A small image FSQ autoencoder, trained from scratch.
Model: 48-pixel images, encoder arch convnext_v2, encoder norm rmsnorm, encoder patch size [2, 2], encoder depths [2, 5, 5], encoder widths [80, 160, 320], decoder norm groupnorm, decoder activation relu, decoder widths [64, 128, 192, 256].
Training: cautious_adamw at rate 0.00079, 8200 steps, batches of 128.
Data: trained on photos of plants, animals and fungi (iNaturalist), 155796 training examples, 6.7 epochs.
Rows from block 10 of the encoder of a small image FSQ autoencoder, named by matrix and row number. Rows with one number belong to one neuron. Each number is 128 + 24 x the weight over its row's rms, rounded and kept within 0 to 255. All counts start at 0.
Before each neuron's rows are labels from the 100 images, of 14976, where the neuron reaches its largest size: "top examples" is what is common among them; "place" is the part of the image that holds the peak. Only what is clearly more common there than usual is listed. The data: photos of plants, animals and fungi (iNaturalist).
# gate: MLP gate (encoder.blocks.10.mlp.gate.weight, 848x320), inputs 0-159
# fc1: MLP up (encoder.blocks.10.mlp.fc1.weight, 848x320), inputs 0-159
# fc2: MLP down (encoder.blocks.10.mlp.fc2.weight, 320x848, transposed), outputs 0-159

top examples: phylum Arthropoda; class Insecta
place: middle left
gate.87 [119 120 158  90 102 121 135 106 108 142 139 152 110 165 141 115  83 158  95 118 107 116 133 106 161 143 141 113 124 153 122 133 123 158 137  99 137  84 108 102 150  80 134  98 128 145 122 162 129 137 126  87 144  73 102 136 120 125 139 116 127 175  94 122 139  86 109 142 110 101 146  99 118 141 133 132 130 122 103 140 146 149  32 118 162 142 133 121  77 164 162 103 106 132 139 110 117 151 137 132 126 118 108 148 124 105 104 123 110 144 161 131 120 167 147 143 124 144 112 105 124 151 143 143 149 144 130 103 167 151 106 133  98 114 136 136 117 126 130 193 124 170 113 182 134 132 126 155  89  96  71 112 153 144 135 119 138 139 138 162]
fc1.87 [132 122  83 150 162  89 108 146 145 145 115 124 134 106 115 133 135 121 132 120  71  99 140 123 129 113 109 147 111 140 140 126 180 116 109 145 117  75 111 170 110 195 111  96 170 123 121 149 131 150 101 120 149 134 110 158 151 167 121 145 152  82 151 117 169 166 134  90 123 145 123 144 116 129 119 113 134 161 171  99 114  65 163 110  96 138 154 128 142  98 107 126 139 147  90 119 116 125  96  87 134 162 146 110 126 125 122 138 169 100  97 129 146  79 112 129 116 109 110 145 127 181 100 125 124 140 135 124 125  66 134 122 161 139 152 117 144 126 138 140 119  98 137  90 100 116 139 137 165 155 190 145 114 152 103 155 135 118 159 164]
fc2.87 [ 82 161 145 135 138  98 165 105 116 118 123 136 126 119 119 122 119 126  92 112 122 152 167 134 126 114 116  99 130 147 107 139 122 105 112 141 147 141 149 150 103 142 169 120 112 117 137 118 133 122 124 103 107 122 106 149 156 107 139 132 152 145 113 133 139 134 146  64 174 123 114 203 126 133 123 127 120 134 119 119 160 116 103 146  99 110 144 164 123 110 101 138 133 137 128  92 155 190 168 105 159 133 124 137 130 136 133 135  94 145  89 128 112 139 168 148 109 155 153 134 108 125 123 148 148 123 173 123  88 147 122 122 117 114 135 141  77 173  95 140 186 145 148 100 183 127 147 137 152 136 189  87 138 141 158 122 149 154 115 106]

top examples: class Aves
place: top left
gate.103 [168 123  85 179 106 121 112 166 128 115 145 117  86 109 147 120 127 104 143 129 119 164 176 130 103 147  99 123 110 126 145 124 139 124 116  72 117 126 126 145 122 156 126 125 120 114 132 131 140 141  82 186 143 164 152 109 121 126 127 103 126 100 132 135 102  92 110 121  86 154 121 115 134 154 120 149 131 123 118 144 132 140  67 132 153 107 143 128 184 164 139 100 106 144 141 133 135 166 100 112 147 146 133 162 169 153 111 117 143  99 140 121 104 136 118 164 130  83 111 150 136 104 119 151 131 123 154 105 156 108 174 123 149 137  95 140  90 129 117 175 137 103 108 139 137 135  87  82 136  75  93 101 146 115 120 155 147 142 175 154]
fc1.103 [100 120 127 112 149 108 120  90 165 148  83 169 151 117 110 135 170  84 124 107 140  81 105 103 159 125 120 123 160 130 147 127 145 146 110 146  89 111 123 149 122 114 144 114  97 111 136 131 172 143 151 103  96 119 138 138 115 113 126 143 111 160 134 153 141 130 119 134 101 116  89 132 173 140 119 109 123 117 152 103 117 141 162 141 129 118 134 135  88 143 135 140 135 130 150  99 101 169 142 130 110  88 137  90  88  88 131 129 173 143 117 150 119 116 109 139 140  82 130 114 132 132 135 140 184 149  92 137 174 115  96 132  81 114 144 144 126 125  95 102 140 161 123  80 106 151 124 109 107 144 103 127 136  81 141 106 115 104  73 132]
fc2.103 [164 151 147 115 123 103 146 106 123 155 149 131 155 103 159 140  97 156 180 110  98 150 121 132 130 172 122 121 100  72  85 148 144 125 134 135 148 171 172 160 122 111 149 119 157 145 113 153 135 146  96 123 136  73  85 116  75 113 125  89 150  81  71 113 119  88 126  99 187 146 161 125 138  88 151 187 103 134 159 107 129 113 116 140 152 138 102 162  88 105  92 150 115 158 105 108 122 119 123 142 130  93 137 104 102 157 114 111 149 116 121 167 102 142 138  96 156 128 114 145 182  85 129 123 153 153 135 103 101 128 153 110 145  96 174 133 103 149 106 204 145 108 130 108 117 157 116 158 107 173 138 134 157 165 123 109 144 110 120 122]

top examples: class Aves
place: centre
gate.143 [105 133 127 112 135  80 113 138  84 108 122 142 133  98 115 144 167 163 115 145 126 158  93 127 120 131 117  89 138 120 128 123 124 106 148 143 149  74 142 124 123 148 134 161 114 126 146 150 147 156 114 151 136 141 128 157 143 123 108 138 125 182 158 149 134 129 109 137 123 118 164 166 121 144  99 196 137 130 144 141 144 189 134 115 102 126 123 141 185 136 122 110 142 173 130 161 126 157 119 135 129 153 159 139 133 139 140 101  75 144 154  88 162 157 137 147 150 121 109 153  88 123  88 129  98 151 120 146 120  95 120 145 148 135 122 149 110 114 115  91 113 122 162 129 168  57 154  91  96 175 158 177 172 127 152 114 114 134  78 115]
fc1.143 [146 122 127 118 141 142 122 135 134 144 161 125 127 101 129 150 107 174 137 139 145 124 126  96 124 111 117 126 111 138 106 113 130 189 110 142 131  96 141 146  93 146  92 142 117 156 120 144  80 107 136 138 167 156 115 121 141 126 144 122 160 152 132 144 101 114 125 144 122 118  99 153 152 121 169 133 117 125 133 124 107 153 142 130 122 134 125 135 126 108 136 148  89  87 133 139 177  71  71 190 104 121 120 158 159  87 105 132 184 121 168 150 129 114 174 126 118 149 104  94 134 117 157 198 166 120 143 144 151 103 131 137 112 160 138 113 157 114 152 115 204 107 128 133 156  95 107 163 120 128 136 131 162 140 104 132 133 137 131 157]
fc2.143 [140 131 136 132 171 141 159 123 111 162 128 130 109 105 156 180 148  55 138 136 123 136 112 126 120 110 153  82 143 128  93 150 149 151 161 137 116 112 125 124 141 138 148 107 122 172 118  97 189 139 173 127 147 122 138 105 170 150 157  97 107  86 158 131 160  66 148 102 130 152 121 110 128 112 126 135 134 138 116 141  88 183 110 110 129 129 142 132  84 100 110 159 123 151  83 116  72 188 152 179 155 106  72 169 113 158 121 128 160 148 148 142 127 128  90 128 120 136 133  97 148 145 118 117 135 110 123 144 121 127 106 116 138 138 128 148  89 125 139 120  88 165 124 105  95 147  89  84 131 122 170 141 134 136 135 106 141 140 151 122]

top examples: phylum Arthropoda; class Insecta
place: top left
gate.551 [ 86  76 141 156 124 169 126 121 129 157 122 150 151 148 129  53 111 129 136 136 133 125 179 102 129 115 159  82 128  96 129 166 121 113 142 145 144 155 109 128 140 134 107 131 120 137 144 109  99  96 159 132 135  69 109 103 118 159 139 125  95 128 135 116 109  96 131 145 150 124 123 147  73 146 119 128 121 140 132 134 113 121 111 133 112 149 138 104  81 194 150 143 101 138 131 145 174  57 132  66 129 121 111 161 140 181 159 123 143 104 117 131 147 144 114 108 102 159  87 161 163 113 124 115  97 136 114 123 123 130 114 126  39 114 121 132 137 125 145 132 128 140 135 138  99 106 132 127 104 103 125 105 141 128 136 122 105 123 140 126]
fc1.551 [ 61  59 172 151 140 142 132 144 141 123 146 157 142 145 104  70 120 137 155 147 101 118 140 124 132 113 146  88 126 112 111 155 115 130 135 111 142 137 131 121 103 110  98 190 114 116 163 121 100 144 144 124 142  91 128 121 118 145 105 116  80 102 137 107  87  95 117 145 159 142 130 136 134 132 130 137  87 109 121 166  99  90  86 142 119 168 118 118  93 179 140 139 119 149 166 166 150  39 156  77 123  93 150 147 145 152 146 126 140 140 128 134 148 121 118 121 123 124 104 140 142  81 130 125  98 142 129 166 130 101 124  91  51 150 139 141 150 131 123  94 135 123 131  97 128 148 170 127 100  98 127 110 134 106 159 140  82 121 117 100]
fc2.551 [115 137 109 117  92 119  98 131 148 130 145 143 157 154 147 120 163 102 144  98 138 110 123 111 113 183 145 125 131  86  98 145 141  86 163 129 153 112 157 140 156 123 134 152 147 135 115 133 133  86 126 108 147 125 125 135 130 152 115 121 132 130 118 115 145 140 150 160 117 143 124 118  92 103 105  99 139 101 126 129 146  87 140 127 166 133  88 106 125 119 154 164 106 147 120 158  79 107 137 144 146 132 145 125 117 139 101 151 161 122 174 107 150 117 139 152 105  87 162 161 123  87 142 146 128 110  77 139 154 107 114 112  99 117 121 123 156 100 128 126 117 118 140 146 100 132 143 142 115  99  96 145 120 127 116 111 128 119 115 121]

top examples: phylum Chordata; class Aves
place: centre
gate.368 [184 126 120 112 120  80 102 121 142 160 152 116 164 110 157 115 108 129 117 145 138 149 136  80 113 117 152 156 137  89 184  95 154  99 150  85 110 124 120 146 149 173 126 153 121  96 111  94 140 145  97 127 152 140 107  97 122 133  96 153 146 147 139 124 133 134 129 127 140 112 113 108 123 128 100 163 151 164 110 114 135 108 112 132 121 122 143  88 197 152  96 116 128 147 130 157 103  99 103 115  82 151 122 125  91 145 114 122 135 137 131 142 126 137  77 147 141 134 137 148 147 151 142 184 201 148 144 108 118 124 133 133 109  92 125 162 104  92 125 110  83 126 123  78 112 172 132 134 145 131 134 120 193 142 134 127 115 103  95 151]
fc1.368 [143 142 141 127 144 100 130 148  97 152 111 128 124 164 145 138 120  88 117 141 166 175 108 116 110 111 117 112 118 134 160 144 132 196 150 111 121 112  98 125 144 135 136 118 116  77 127 142 136  82 112 156 133 152 158 163 109 101 117 142 175  83 120 135 151 140 121 121  90 164 179 167  78 133 144 117 111 168 141  89 135  88 117 165  99  74  37 137 149 176  75 113 110 166 153 135  84  84 170 122 130 122  92 153 114 121 110 106 138 114 148 146 147 107 110 132 104 125 119 142 141 110 120 104 131 153 111 105 170 140  95  86 100 120 128 138 133 131  89 144 137 102 129 101 124  93 117 148 119 109 143 153 151 101 103 137 160 163 100 103]
fc2.368 [126 108 123 120 115 119 145 123 124  94 146 149 143 121 110 142 173 155  70 124 155 136 148 133 145 127 120 162 123 135  81 137 113  82 125  86 117 109 121 148 136 141 175 127 136 125 140 134  95 139 153 151 109 154 109 107 110 115 120 101 142 146 119 144 146 122 119 113 181 104 140 152  84 159 171  83 110 150  98 129 129 147 131 167 113 110 133 147 126 143  78 106 152 130 156 113 149 157 125 142 133 102 134 171 114 155 108 124 112 127 187 122 123  75 157 142 121 101 111 123 123 132 108 113 122 111 125 134 140 102 116 105 150 112 124 103 143 117 101 121 157  73 105  72 121 111 102 163 126 142 148  74  88 101 123 112  95 104 130  92]

top examples: phylum Arthropoda
place: top left; top right
gate.77 [131  83 106 145 146 148 162 111  97 136 121 129  79 169 111  77  96 118 109 113 107 154 129 135  85  99 168 152 121 123 108 132 160 148 170 166 112 145 145 133 128  63  97 128  82 101  97 133 102 135 117 146 129  90  97 146 144  98 137 112 174 126 180 125 112 110 117 147 119 119 152 103  83 155 139 174  84 156 140 137 116 107 140 107 158 125 109 117 168 164 154 124 121 125 105 154 145 168 131 136 118 141 132 142 129 132 146 131 108 134 111  83 133 127 175  87 127 122 144 125 103 114 127 142 134 155 140 101 141 113 131 124 165 114  97 137 122 126 116 149 114  85 144 190 139 131 119 150 110 118 106 109 104 153 111 100 160 141 107 122]
fc1.77 [141 127 114  97  98 131 138 124 103 152 115  81 119 155 158  73 125 122 156 132 124 147 160 118 133 152 142 139 187 158  90 183 104  42 145 144 108 114 117 117 124 109 129 106  98 125 118 156 123  90 138 158 149  99 150 105 137 114 148 116 156 158 161 153 114 154 154 120  96 100 144 108  88 131 144 156  95 116 124 147 136 161 131 120 155 124 126 151 151 141 175  84 152 136  82 170 104  65 110 141 149 138  92 103 112  90 126 127 122 155 112  93 140 104 161 131 100 132 111 145 131 139 142  80 124 126 130 147 101 148 135 127 119  85 150 151 106 126 102 119 146 138 134 149 159 143 131 170 149 104 123 102 119 174 152 133 160 142 161 157]
fc2.77 [116 122 189 161  87 128 150 114  91 142 134 144 158 166 143  81  92 106 127 115 155 140 103 109 125 129 117 179 129 110 155  83 145 143 107 168 173 130 130 130 137  88 104 108 135 156 140 112 136 111 126 135 124 140 155 129 162 135 109 132 147 130 119 127 109 118 116 113  94 146 127  88 156 136  90 112 150 159 105 126 122 108 182 135 107 114 156  70  60 117 153 138 151 162 127 151 149 111 132 133 133 139 142 139 139 149 111 122  95 115 177 169 155 155 116  99 140 113 142 135 154 126 177 168 132 111 115 118 108 147 126 136 143 139  97 136 149 131 132 148 107 124 127 159 109 119 136 106 121 121 154 133 161 110  96 116 137 164 142 135]

top examples: class Aves
place: top right; bottom right
gate.270 [134 114 142 186 135 164 125 125  53  98 104  94 175  81 152 116 145 118 122 156 115 119 169 145 109 124 137 149  81 115 152  97 114  93 148 162 126 135 112 139 126 124 119 132 109  95 126 140 121 140 129 160  97 117  99 158 117 114 135  89 118 104 117 114  91 171  67 125 106 139 100 102 140 139 139 125 103  91 139 187 111 132  61 123 122 113  91 131 116 147 123 165  92 109 154 162 123 177 131 172 108 128 151 121 144  93 139  87 138  80 108 145 126 140  99 174 126 152 148  59 133  95 100 160 120 116 126 137 131 149 144 153 130 122 135 146 131 111 163 106 121 114 164 142 144 174 146 124 132 105 132 136 144 125 115 159  78 160  95 133]
fc1.270 [123 154 126 124 114 171 114 140 112 124 124 112  71  92 151 123 110 119 127 149  98  77 140 106 103 118 131 142  96 134 131 141 116 165 170 120 120  46 169 167 106 128 109 109 135 142 162 154 117 142 167 152 126 129 154 107 113  71 107 152 142 113 135 141  81 129 106 135 138 169 138 109 107 107 128 116 117 169 119 136 123 161  79 111 128 138  79 103 166  74 146 151 120 136 145 119 174 185 154 177 128 154 122 114 123  72 139 119 127 132 133 101 133  78 152 102  88 141 114 127 140 139 123 163 157 137 115 132 110  90 209 112 128  97 155 136 139 125 121 145 106  88 135 127 155 165 120 148 115 106 127 128 142 123  87 116 102 126 163 116]
fc2.270 [117 128  96 119 123  84 152 129 159 129 112 116 142 101 132 155 109  88 118 168 101 140 122 122 116 124 119 134 135 113 140 153 140 199 118 126 154 120  96 130 165 123 152 156 141 171 148 122 115 101 173 108  68  96 133 118 150 126 162 117 140  88 132 103 181  72 146 142  97 159 141 149  99 178 131 123 118 131 159 158  89 129  89 110 114 147 164 174 119 107 118 120 145 128 118  94 133 102 102 151 118 127 110 142 117 175  89 134 184 166 119 120 120 111 128 125 118 129 162 125 150 142 115 130 145 140 167 122 164 106  95 176 152 139 145 129 112 142 114  85  94 135 171 116 101 115 122 118 116 155 153 133 154 115 128 197 156 141 100 121]

top examples: order Lepidoptera
place: top right
gate.271 [158 126 140 123 163  72 138 123 132 164 141  91 134 188 161  89 148 141 140 119 133 148 145 108 119 135 143 143 115 150 148 106 146 125 158 132 105  91 124 124  96 149 129 114 165 109 114 127  91 131 100 128  98 142 122 119 135 115 136 152 110 134 140 128 110 110 125 134 147 131 171 108 109 159  98 116 155 134 108  45 119 103 119 165 176 148 191 134 194 145  98 163 131 106 130 104 105 134 145  64 119 120 102  95 119 153 133 133 145 119 155 113 142 125 141 133 128 162 108 126 161 132 126 134 156 120  99 120 155 102 113 123 166 116 103  98 146 130 117 109 159 133 125 113 114 128 136 126 112  91 171 134 136 122 161  94 146 110 149 166]
fc1.271 [ 85 148 129 125 109 153 102 117 131 117 108 145 150  80 117 133 147 104 119 140 164 113 117 184 125 132 125 120 111 119 114 146  84 107 118 107 156 149 113 156 109 104 164 123  82 119 133 113 123 128 110 138 137 136 152 140 116 132 109 113 149  93 128 116 124 161 116 115 121 101 108 122 173 169 159 152 155 128 131 179 130 148 138 100 147 119 118 123 138 122 124 106 141 132  80  89 121 117 101 151 147 137 150 173 120  98 127 106 158 130 138 135 117 103  88 129 137 103 179 125 105 148 120 109 136 105 142 126  76 178 117 104 130  78 150 132 124 111 117 116  94 149 123 175 161 144 111 174 118 176  75 133 110 128  97 121 120 113  72 126]
fc2.271 [131 144  86 136 108 152 113 131 129 124 112 124 170 124 167 133  53 129 123 143 121  99 131  92 128 135 117 118 122  92 146 125  99 139 103 102 169 132 122 163 178 104 133 156 124 137 138 139 142  93 149 105 126 124 136 129 142 172 131 150 145  91 120 139 118 144 117 133 126 141 138 130 182  92 157 122 158 111 150 137 114 140 116 150 116 116 155 115 103 138 144 157 188 108 130 120 135 115 122 110 135 140 136 132 134 145 116 108 155 141 107 105 101 145 100 123 151 147 196  96 137 117 149 137 121 143 156 121  94 106 125 146 127 133 130  73 104 101 119  95 156 162 115 146  73 151  99  91 138 113 168 123 164  90  98 141 152 160  68 133]

top examples: phylum Chordata; class Aves; order Accipitriformes
place: top right; top left
gate.163 [186 127 106 175 118  89 127 140 162 119 126 151 120 105 121  79 132  92 114 125 149 125 154 159 104 123  92 119 122 118 132 124 125 139 133 107  93 162 128 146 107 160  95 130 137 141 101 134 211 128 132 137 131 128 135 148 119 128 160 153 157 126 136 137 110 149 136 102 140 139 109 131 152 128 131 128  85 113 125 116 154 112 127 146  90 149 140 136 112  94  98 147 139 133 130 149 199 130 162 140 122  96 179 140 129 146 137 133 135 170 110 151 122 126 116 169 121 164 151 131 153 120 136 150 139 148 168 106 107 120 137 130 123 140 124 121 149 142 105 103 128 114  81  54 137 145  66 129 124  99 130 121 134 131 154 131 132 110 139  81]
fc1.163 [130 123  77 104 150 156 104 154 137 135 126 112 147 153 115 148 119  71 120 101 127  91 118 133 152 108 148 124 135 107 115 136  96 145 127 162 135  72 135 133 148 128 133 110  99  95 115 128  85 118 115 123 128 119 106 165 125 103 148 136 121 105 174 103  41 120 139 142 114  98 115 186 116 132 106 112 150 120 132 144 137 140 113 101 108 131 133 123 213 137 120 111 146 157 133 113 154 177 106 120 171 137  98 145 119  80 101 127 164 111 141 120 178 113 155  88  97 141  97 106 145  98 102 103 123 113 129 158 134 114 140 145 157 135 179 159 142 139 147 139 124 137 150 133 124 133 124 129 108 123 133 140 141 129 123 117 156 151 101 133]
fc2.163 [113 111 118 106 132 135 153 146 122 131 160 149 130 130 137  79  85 160 143  98 152 128  87 168 129 112 119 109 130 107 143  92 153 101 125 135  99 122 120 114 126 148 100 124 130  83 149 151 106 144 108 166 143 195 150 109 144 105 124 112 128 161 145 171 114 165 103 137  89 131 105  97 164 155 127 132 163 140 112 140 119  90 165 158 121 104 115  82 148 138 130 112 132 150 133 145 165 173  98 125 103 106  88 141 143  94 175 146  93 127 162 165 153  97 121 132 122 120 153 124 127 142 144 115 107 102  44  93 137 142 100 112 104 160 102 149 139 125 152  92 115 112 136 166 131 133 163 133 120 119 106 116 169 134 121 137  83 127 133  97]

top examples: phylum Chordata; class Aves
place: middle right; bottom left
gate.82 [138  94 101 136 109 116 149 148 138  85  78 150 136 109 130  68  87 152 141 171 156 149 129 116 103 108 117 113 119 105 124  71 120 155 140  94 122 158 159 144 142 144 121 110 106  68 125 135 137 133 150 147 107 122 132 115 107 157 181 134 124 129 118 145 113 137 161 158 135 123  93 159  88 117  98 101 128 134 131 118 147 199 104 129 103 144 118  92 137 168  97 169 102 138 181 113 176 122 123 171 149 143 110 103 158 115 140 135 169 114 141 153 113 143 107 144 159 134 115 116 130 150  90 117 117 131 131 135 180 172 104 152 135 144 105 125 142 149 165  86 140 141  94 119 127 128 131 107 122 125 106  94 150 109  98 113 130 102 144 114]
fc1.82 [163 142 157 120 145 143 112 118  98 148 153  91 102 151 134 176 132  75 100 139 127 135  96 118 183 164 137 152 146 109 114 160 119  97  75 140 114  81 104 157  98 152 118 113 141 159 180 115 136 117 153 120 116 109 108 147 135 142 145 131 108 115 141 103 112 130 148 100 115 140  93 120 109 137 108 139 121 163 132 119 124  95 170 137 155 136 130 138 175 127 148 101 109 134 106 113 141 185  66 144 134 146 137 143 135 146 118 135 124 124 131 124 123 110 160  90 111 149 128 125 103 111 164 114 133 123 152  91  87 106 125 116 110  97 133 172 170 140 121 120 107 142 149 159 108 139 100 102 149 152 166 146 145 183 122 124 154 135 106  85]
fc2.82 [100 109 146 156 100 170 160 144 120 119 144 119 140 139 123 111 121 121  95 138 196 121 136 145 140 104 133 180 112 101 147 123  97 109  77 157 128 108 127 126 171 122 127 126  77 133 122 139  82 174 110 126 152 127 145 127 151 100 118 161 105 147 129 169 120 116 114 161 102 128 104 105 148 146 124  72 154 150 114 144 153 118 131 140 140  90 124 106 142 127 144 109 141 124  95 148 152 139  96 121  87 119 161 132 120  84 167 115 132 122 138 153  96 115 133 129 121  98 137 166 135 120 143 159 110  97 132 101 116 132 128 136 125 161  94 127 114 127  99 117 124 149 104 147 115  75 141 104 188 142 141 104 104 137  90  87 103 160 123 149]

top examples: phylum Arthropoda; class Insecta
place: centre
gate.24 [106 145 122  86  94 142 133 135  66 126 162 122  92 116 142 104 153 132 141 122 154  70 183 114 143  92 130 124 126 159 118 130 111 151 120 121 115  50 119 139 138 126 134 110 157 147  82 166  92 116 130 126 109  94 102 148 152 105 153 138 139 173 105 144 115 124 109 141 106 105 115 125 144 105 144  98  96 116 162 138 145 116 115 115 136 130  93 106  87 141 167 119 153 120 100 135 118 130 104 139 158  88 128 142 116  71  85 125 168 151 126 110 147 176 145 129 127 138 142  96 114 111 125 121 118 151  83 129 108 124  78 147  90 124 135 122  84 136 114 143 145  98 152 185 162 124 127 105 113 160  34 132 135 141 112 136 138 155  88 129]
fc1.24 [145 130 172 147 140 128 158 117 185 105 122 123 115 155  64 174 140 122 119 137 113 215  96 163 162 148 125 134 136  92 152 124 129  92 131 106 147 163 129 105 123 186  98 146 140  80 114  99 133 117 129 155 118 157 150 138 144 126 149  95 157  99 188 100 137 124 171  94 126 145 109 129 113 129 116 132 145 170 147 101 134 124 137 141 115 134 147 162 171 154  96 117 104 112 161 111 158 126 100 103 100 163 112 129 150 195 143 123  98 119 107 141 141  87 145 134 107 144 100 142 138 138 142 132 137  94 116 136 132 109 111 135 152 142 150 110 152 121 136 107 113  99 154  95 110 150 117  86 143 132 207 135 109 118 148 113  92 114 152  89]
fc2.24 [166 114  96  97 153 123 128 116 100 111 146 141 107 142  97 135 147 151 119  93 145 105 124 135 126 124 114  60 118 127 110 128 114 123 157  92  96 119 161 145  83 146 121  96 130  86 111 145  98 115 132 130 136 101 132 126 124  89 114 146 135 144 135  96 151 114 157 123 140  93 120 143 115 132 137 172 126 130 132  98 146 125 103 120 125 150 106 160 165 124  85 155  89 134 105 140  87 151  97 121 152 144 136 113 140 154 142 170 137 114  94  99  90 103 125 172 148 118 119 154  98 143  99 104 133  93 162 142 154 124 149 119  99  71 100 139  92 110 125 113 121 108 153 104 132 118 102 159 129  75 100 165  85 167 145 132 154 119 139 141]

top examples: phylum Chordata; class Aves
place: centre
gate.534 [215 148  91 164 130  87 111 145 128  95 166  98 170  91 128 124 111 117 139 162 139 165 147  98  94  89  86 158 112 107 126  98 122 122 120  93 135  99 137 179 124 136 150 147 116 140 138 119 184 127 165 114 118 103 137 115 146 119 131 119 162 130 146 115 116 157 154 117 127 136 122 145 114 126 151 137 127 125 142 125 138 132 101 152 118  97 122  87 107 124  83 142 103 125 145 137 161 119 143 173 143 129 110 145 105  77 138 107 180 121 120 160 133 102 141 168 129 154 122 163 148 140 107 142 126 161 112 111 152 160 143 131 124 178 137 134 121 115 156 116 111 136 154 124 109 161  76 158 160 130 115 121 100 137  94 154 113 110 192 110]
fc1.534 [105 128  95 129 123 130 153  80 103 159 122 140  96 197 108 125 111 168 130 100 116 153 109 151 158 116 127 116 138 148 120 140 118 168 116 148 121 177 101 113 129  93 139 135 118 135 130 114  64 153 130 119 162 142  81 145 118 109 142 135 115 149 121 114  77  97  97 137 122  92 125  79 148 118 141 116 139 143 126 126 122 148 141 120 156 134 113 148 113 165 129 107 147 112 111 132 108 137 137 101 140 161 140 120 135 183 139 124 133 148 114 125  95 135 156 103 146  74 112 140 138 128 124 129 142 111 163 125 142 178 107 138 148  76 131 127 133  83 113 161 117 126  84 152 131  98 170  93 146  89 120 126 145 173 174 118 109 142 108 153]
fc2.534 [ 96 121 154 109 114 116 160 113 119 114 151 165 151 165 110 127 119 144  99 142 158 120 128 146 110 155 137 117  80 133 140 121 139 108  88  95 158 122 140 140 137 110 111  95 107 138 119 136  95 137  97 171 112 177 122 136 138 122  98 158 131 128 119 105  81 162 111 188 119 135 135  79 116 177 141 103 128 168 125 125 127 119 131 184  81 107 133 130 159 119 169 110 166 159 157 143 172 150 138 123 137 106 147 160 134 119 132 132  68  98 146 136 119 152 101  87 156  91 144 166 121 107 165 134 101 100 115  98  68 141 121 120 144 140 102 149 162 141  96  96 148 119  92 137 111 111 162 101 149 164 103 125 170 109  89 125 126 156 123 138]

top examples: class Aves; phylum Chordata
place: bottom right; bottom centre
gate.313 [172 180 101 134 123 101 121 130 168 104 142 145 157 127 138 106 140 158 132 119 137 149  58 105 103 108 125 120 159 130 159 110 127 142 109 102 116  97 112 128 144 135 151 144 128 113 171 112 154 122 125 125 124 175 143 124 135 128  76 121 130  98 138 135 152 143 113 154 104 138 163 118  85 154 110 127 127  94  96 167 143 137 113 105 127 132 124 151 153 165 152 138  97 134 103  72 124  73 117 111 136 169 125 125  85 133 133  99 152 112  99 134 178  96 100 120 170  86 142 119 150 145 130 116 121 139 153 137 153 140 137 126  54 141 112  99  92 143 131 118 171  87 145 107 100  96 125 116 124 149 102  85 177 139 120  53  92 145 118 134]
fc1.313 [126 124 106 127 129 121  97 148 143 120 146 158 105 115 168  89 141 117 160 131 109 111 123 164 152 166 113 124 128 111 145 132 121 192 138 113 132 119 162 126 155 128 130 133 140 119 135  89 130 135 115 123 115 113 121 148 126 138 104 149 172 121 163 132 113 178 183 154 135 126 123 184  51 142 116 147 153 129 111 113 116 164  96 119 145 131 127 145 202 114  58  99 141 114 154  96 110 115 158 123 117 131 143 149 131 110  90 141  95 146 159 146 139 129  92 123 145 129 119 113 125 186 127 148 121 123 103 110 122 133 153 120 122 142 100 120 186 124 121 159 132 135 106 104 121 151 106 138 121 118 130 139 126 147 127 116 139 126 121  97]
fc2.313 [128 148 107 131  99 101 117 121 145 110 131 104  84 123 123 156 150 122 101 158 122 114 161 141 114 148 150  88 126 145  92 148 108 129 108 114 109  97 132 134 126 167 183 111 130 110 138 160 144 146 110  99 114 133 111 143 154 121 153 137 156 134 108 102 130 142 120 131 153  95 164 155 105 131 128 103  85 125 100 137 149 116 133 158 137 107 139 175 168 150 112 123 100 124 134 120 133 163 156  84 147  84 113 103 115 136  81 146 112 161 120 136 107 109 158 116 145 123 106 130 124 135  86 102 125 148 162 136 120 106 132 104 134 118 151 151 162 142 104 143 180 105 147  77 160 139 188 142 131 124 132 138 103 150 135 119 160 141 122 101]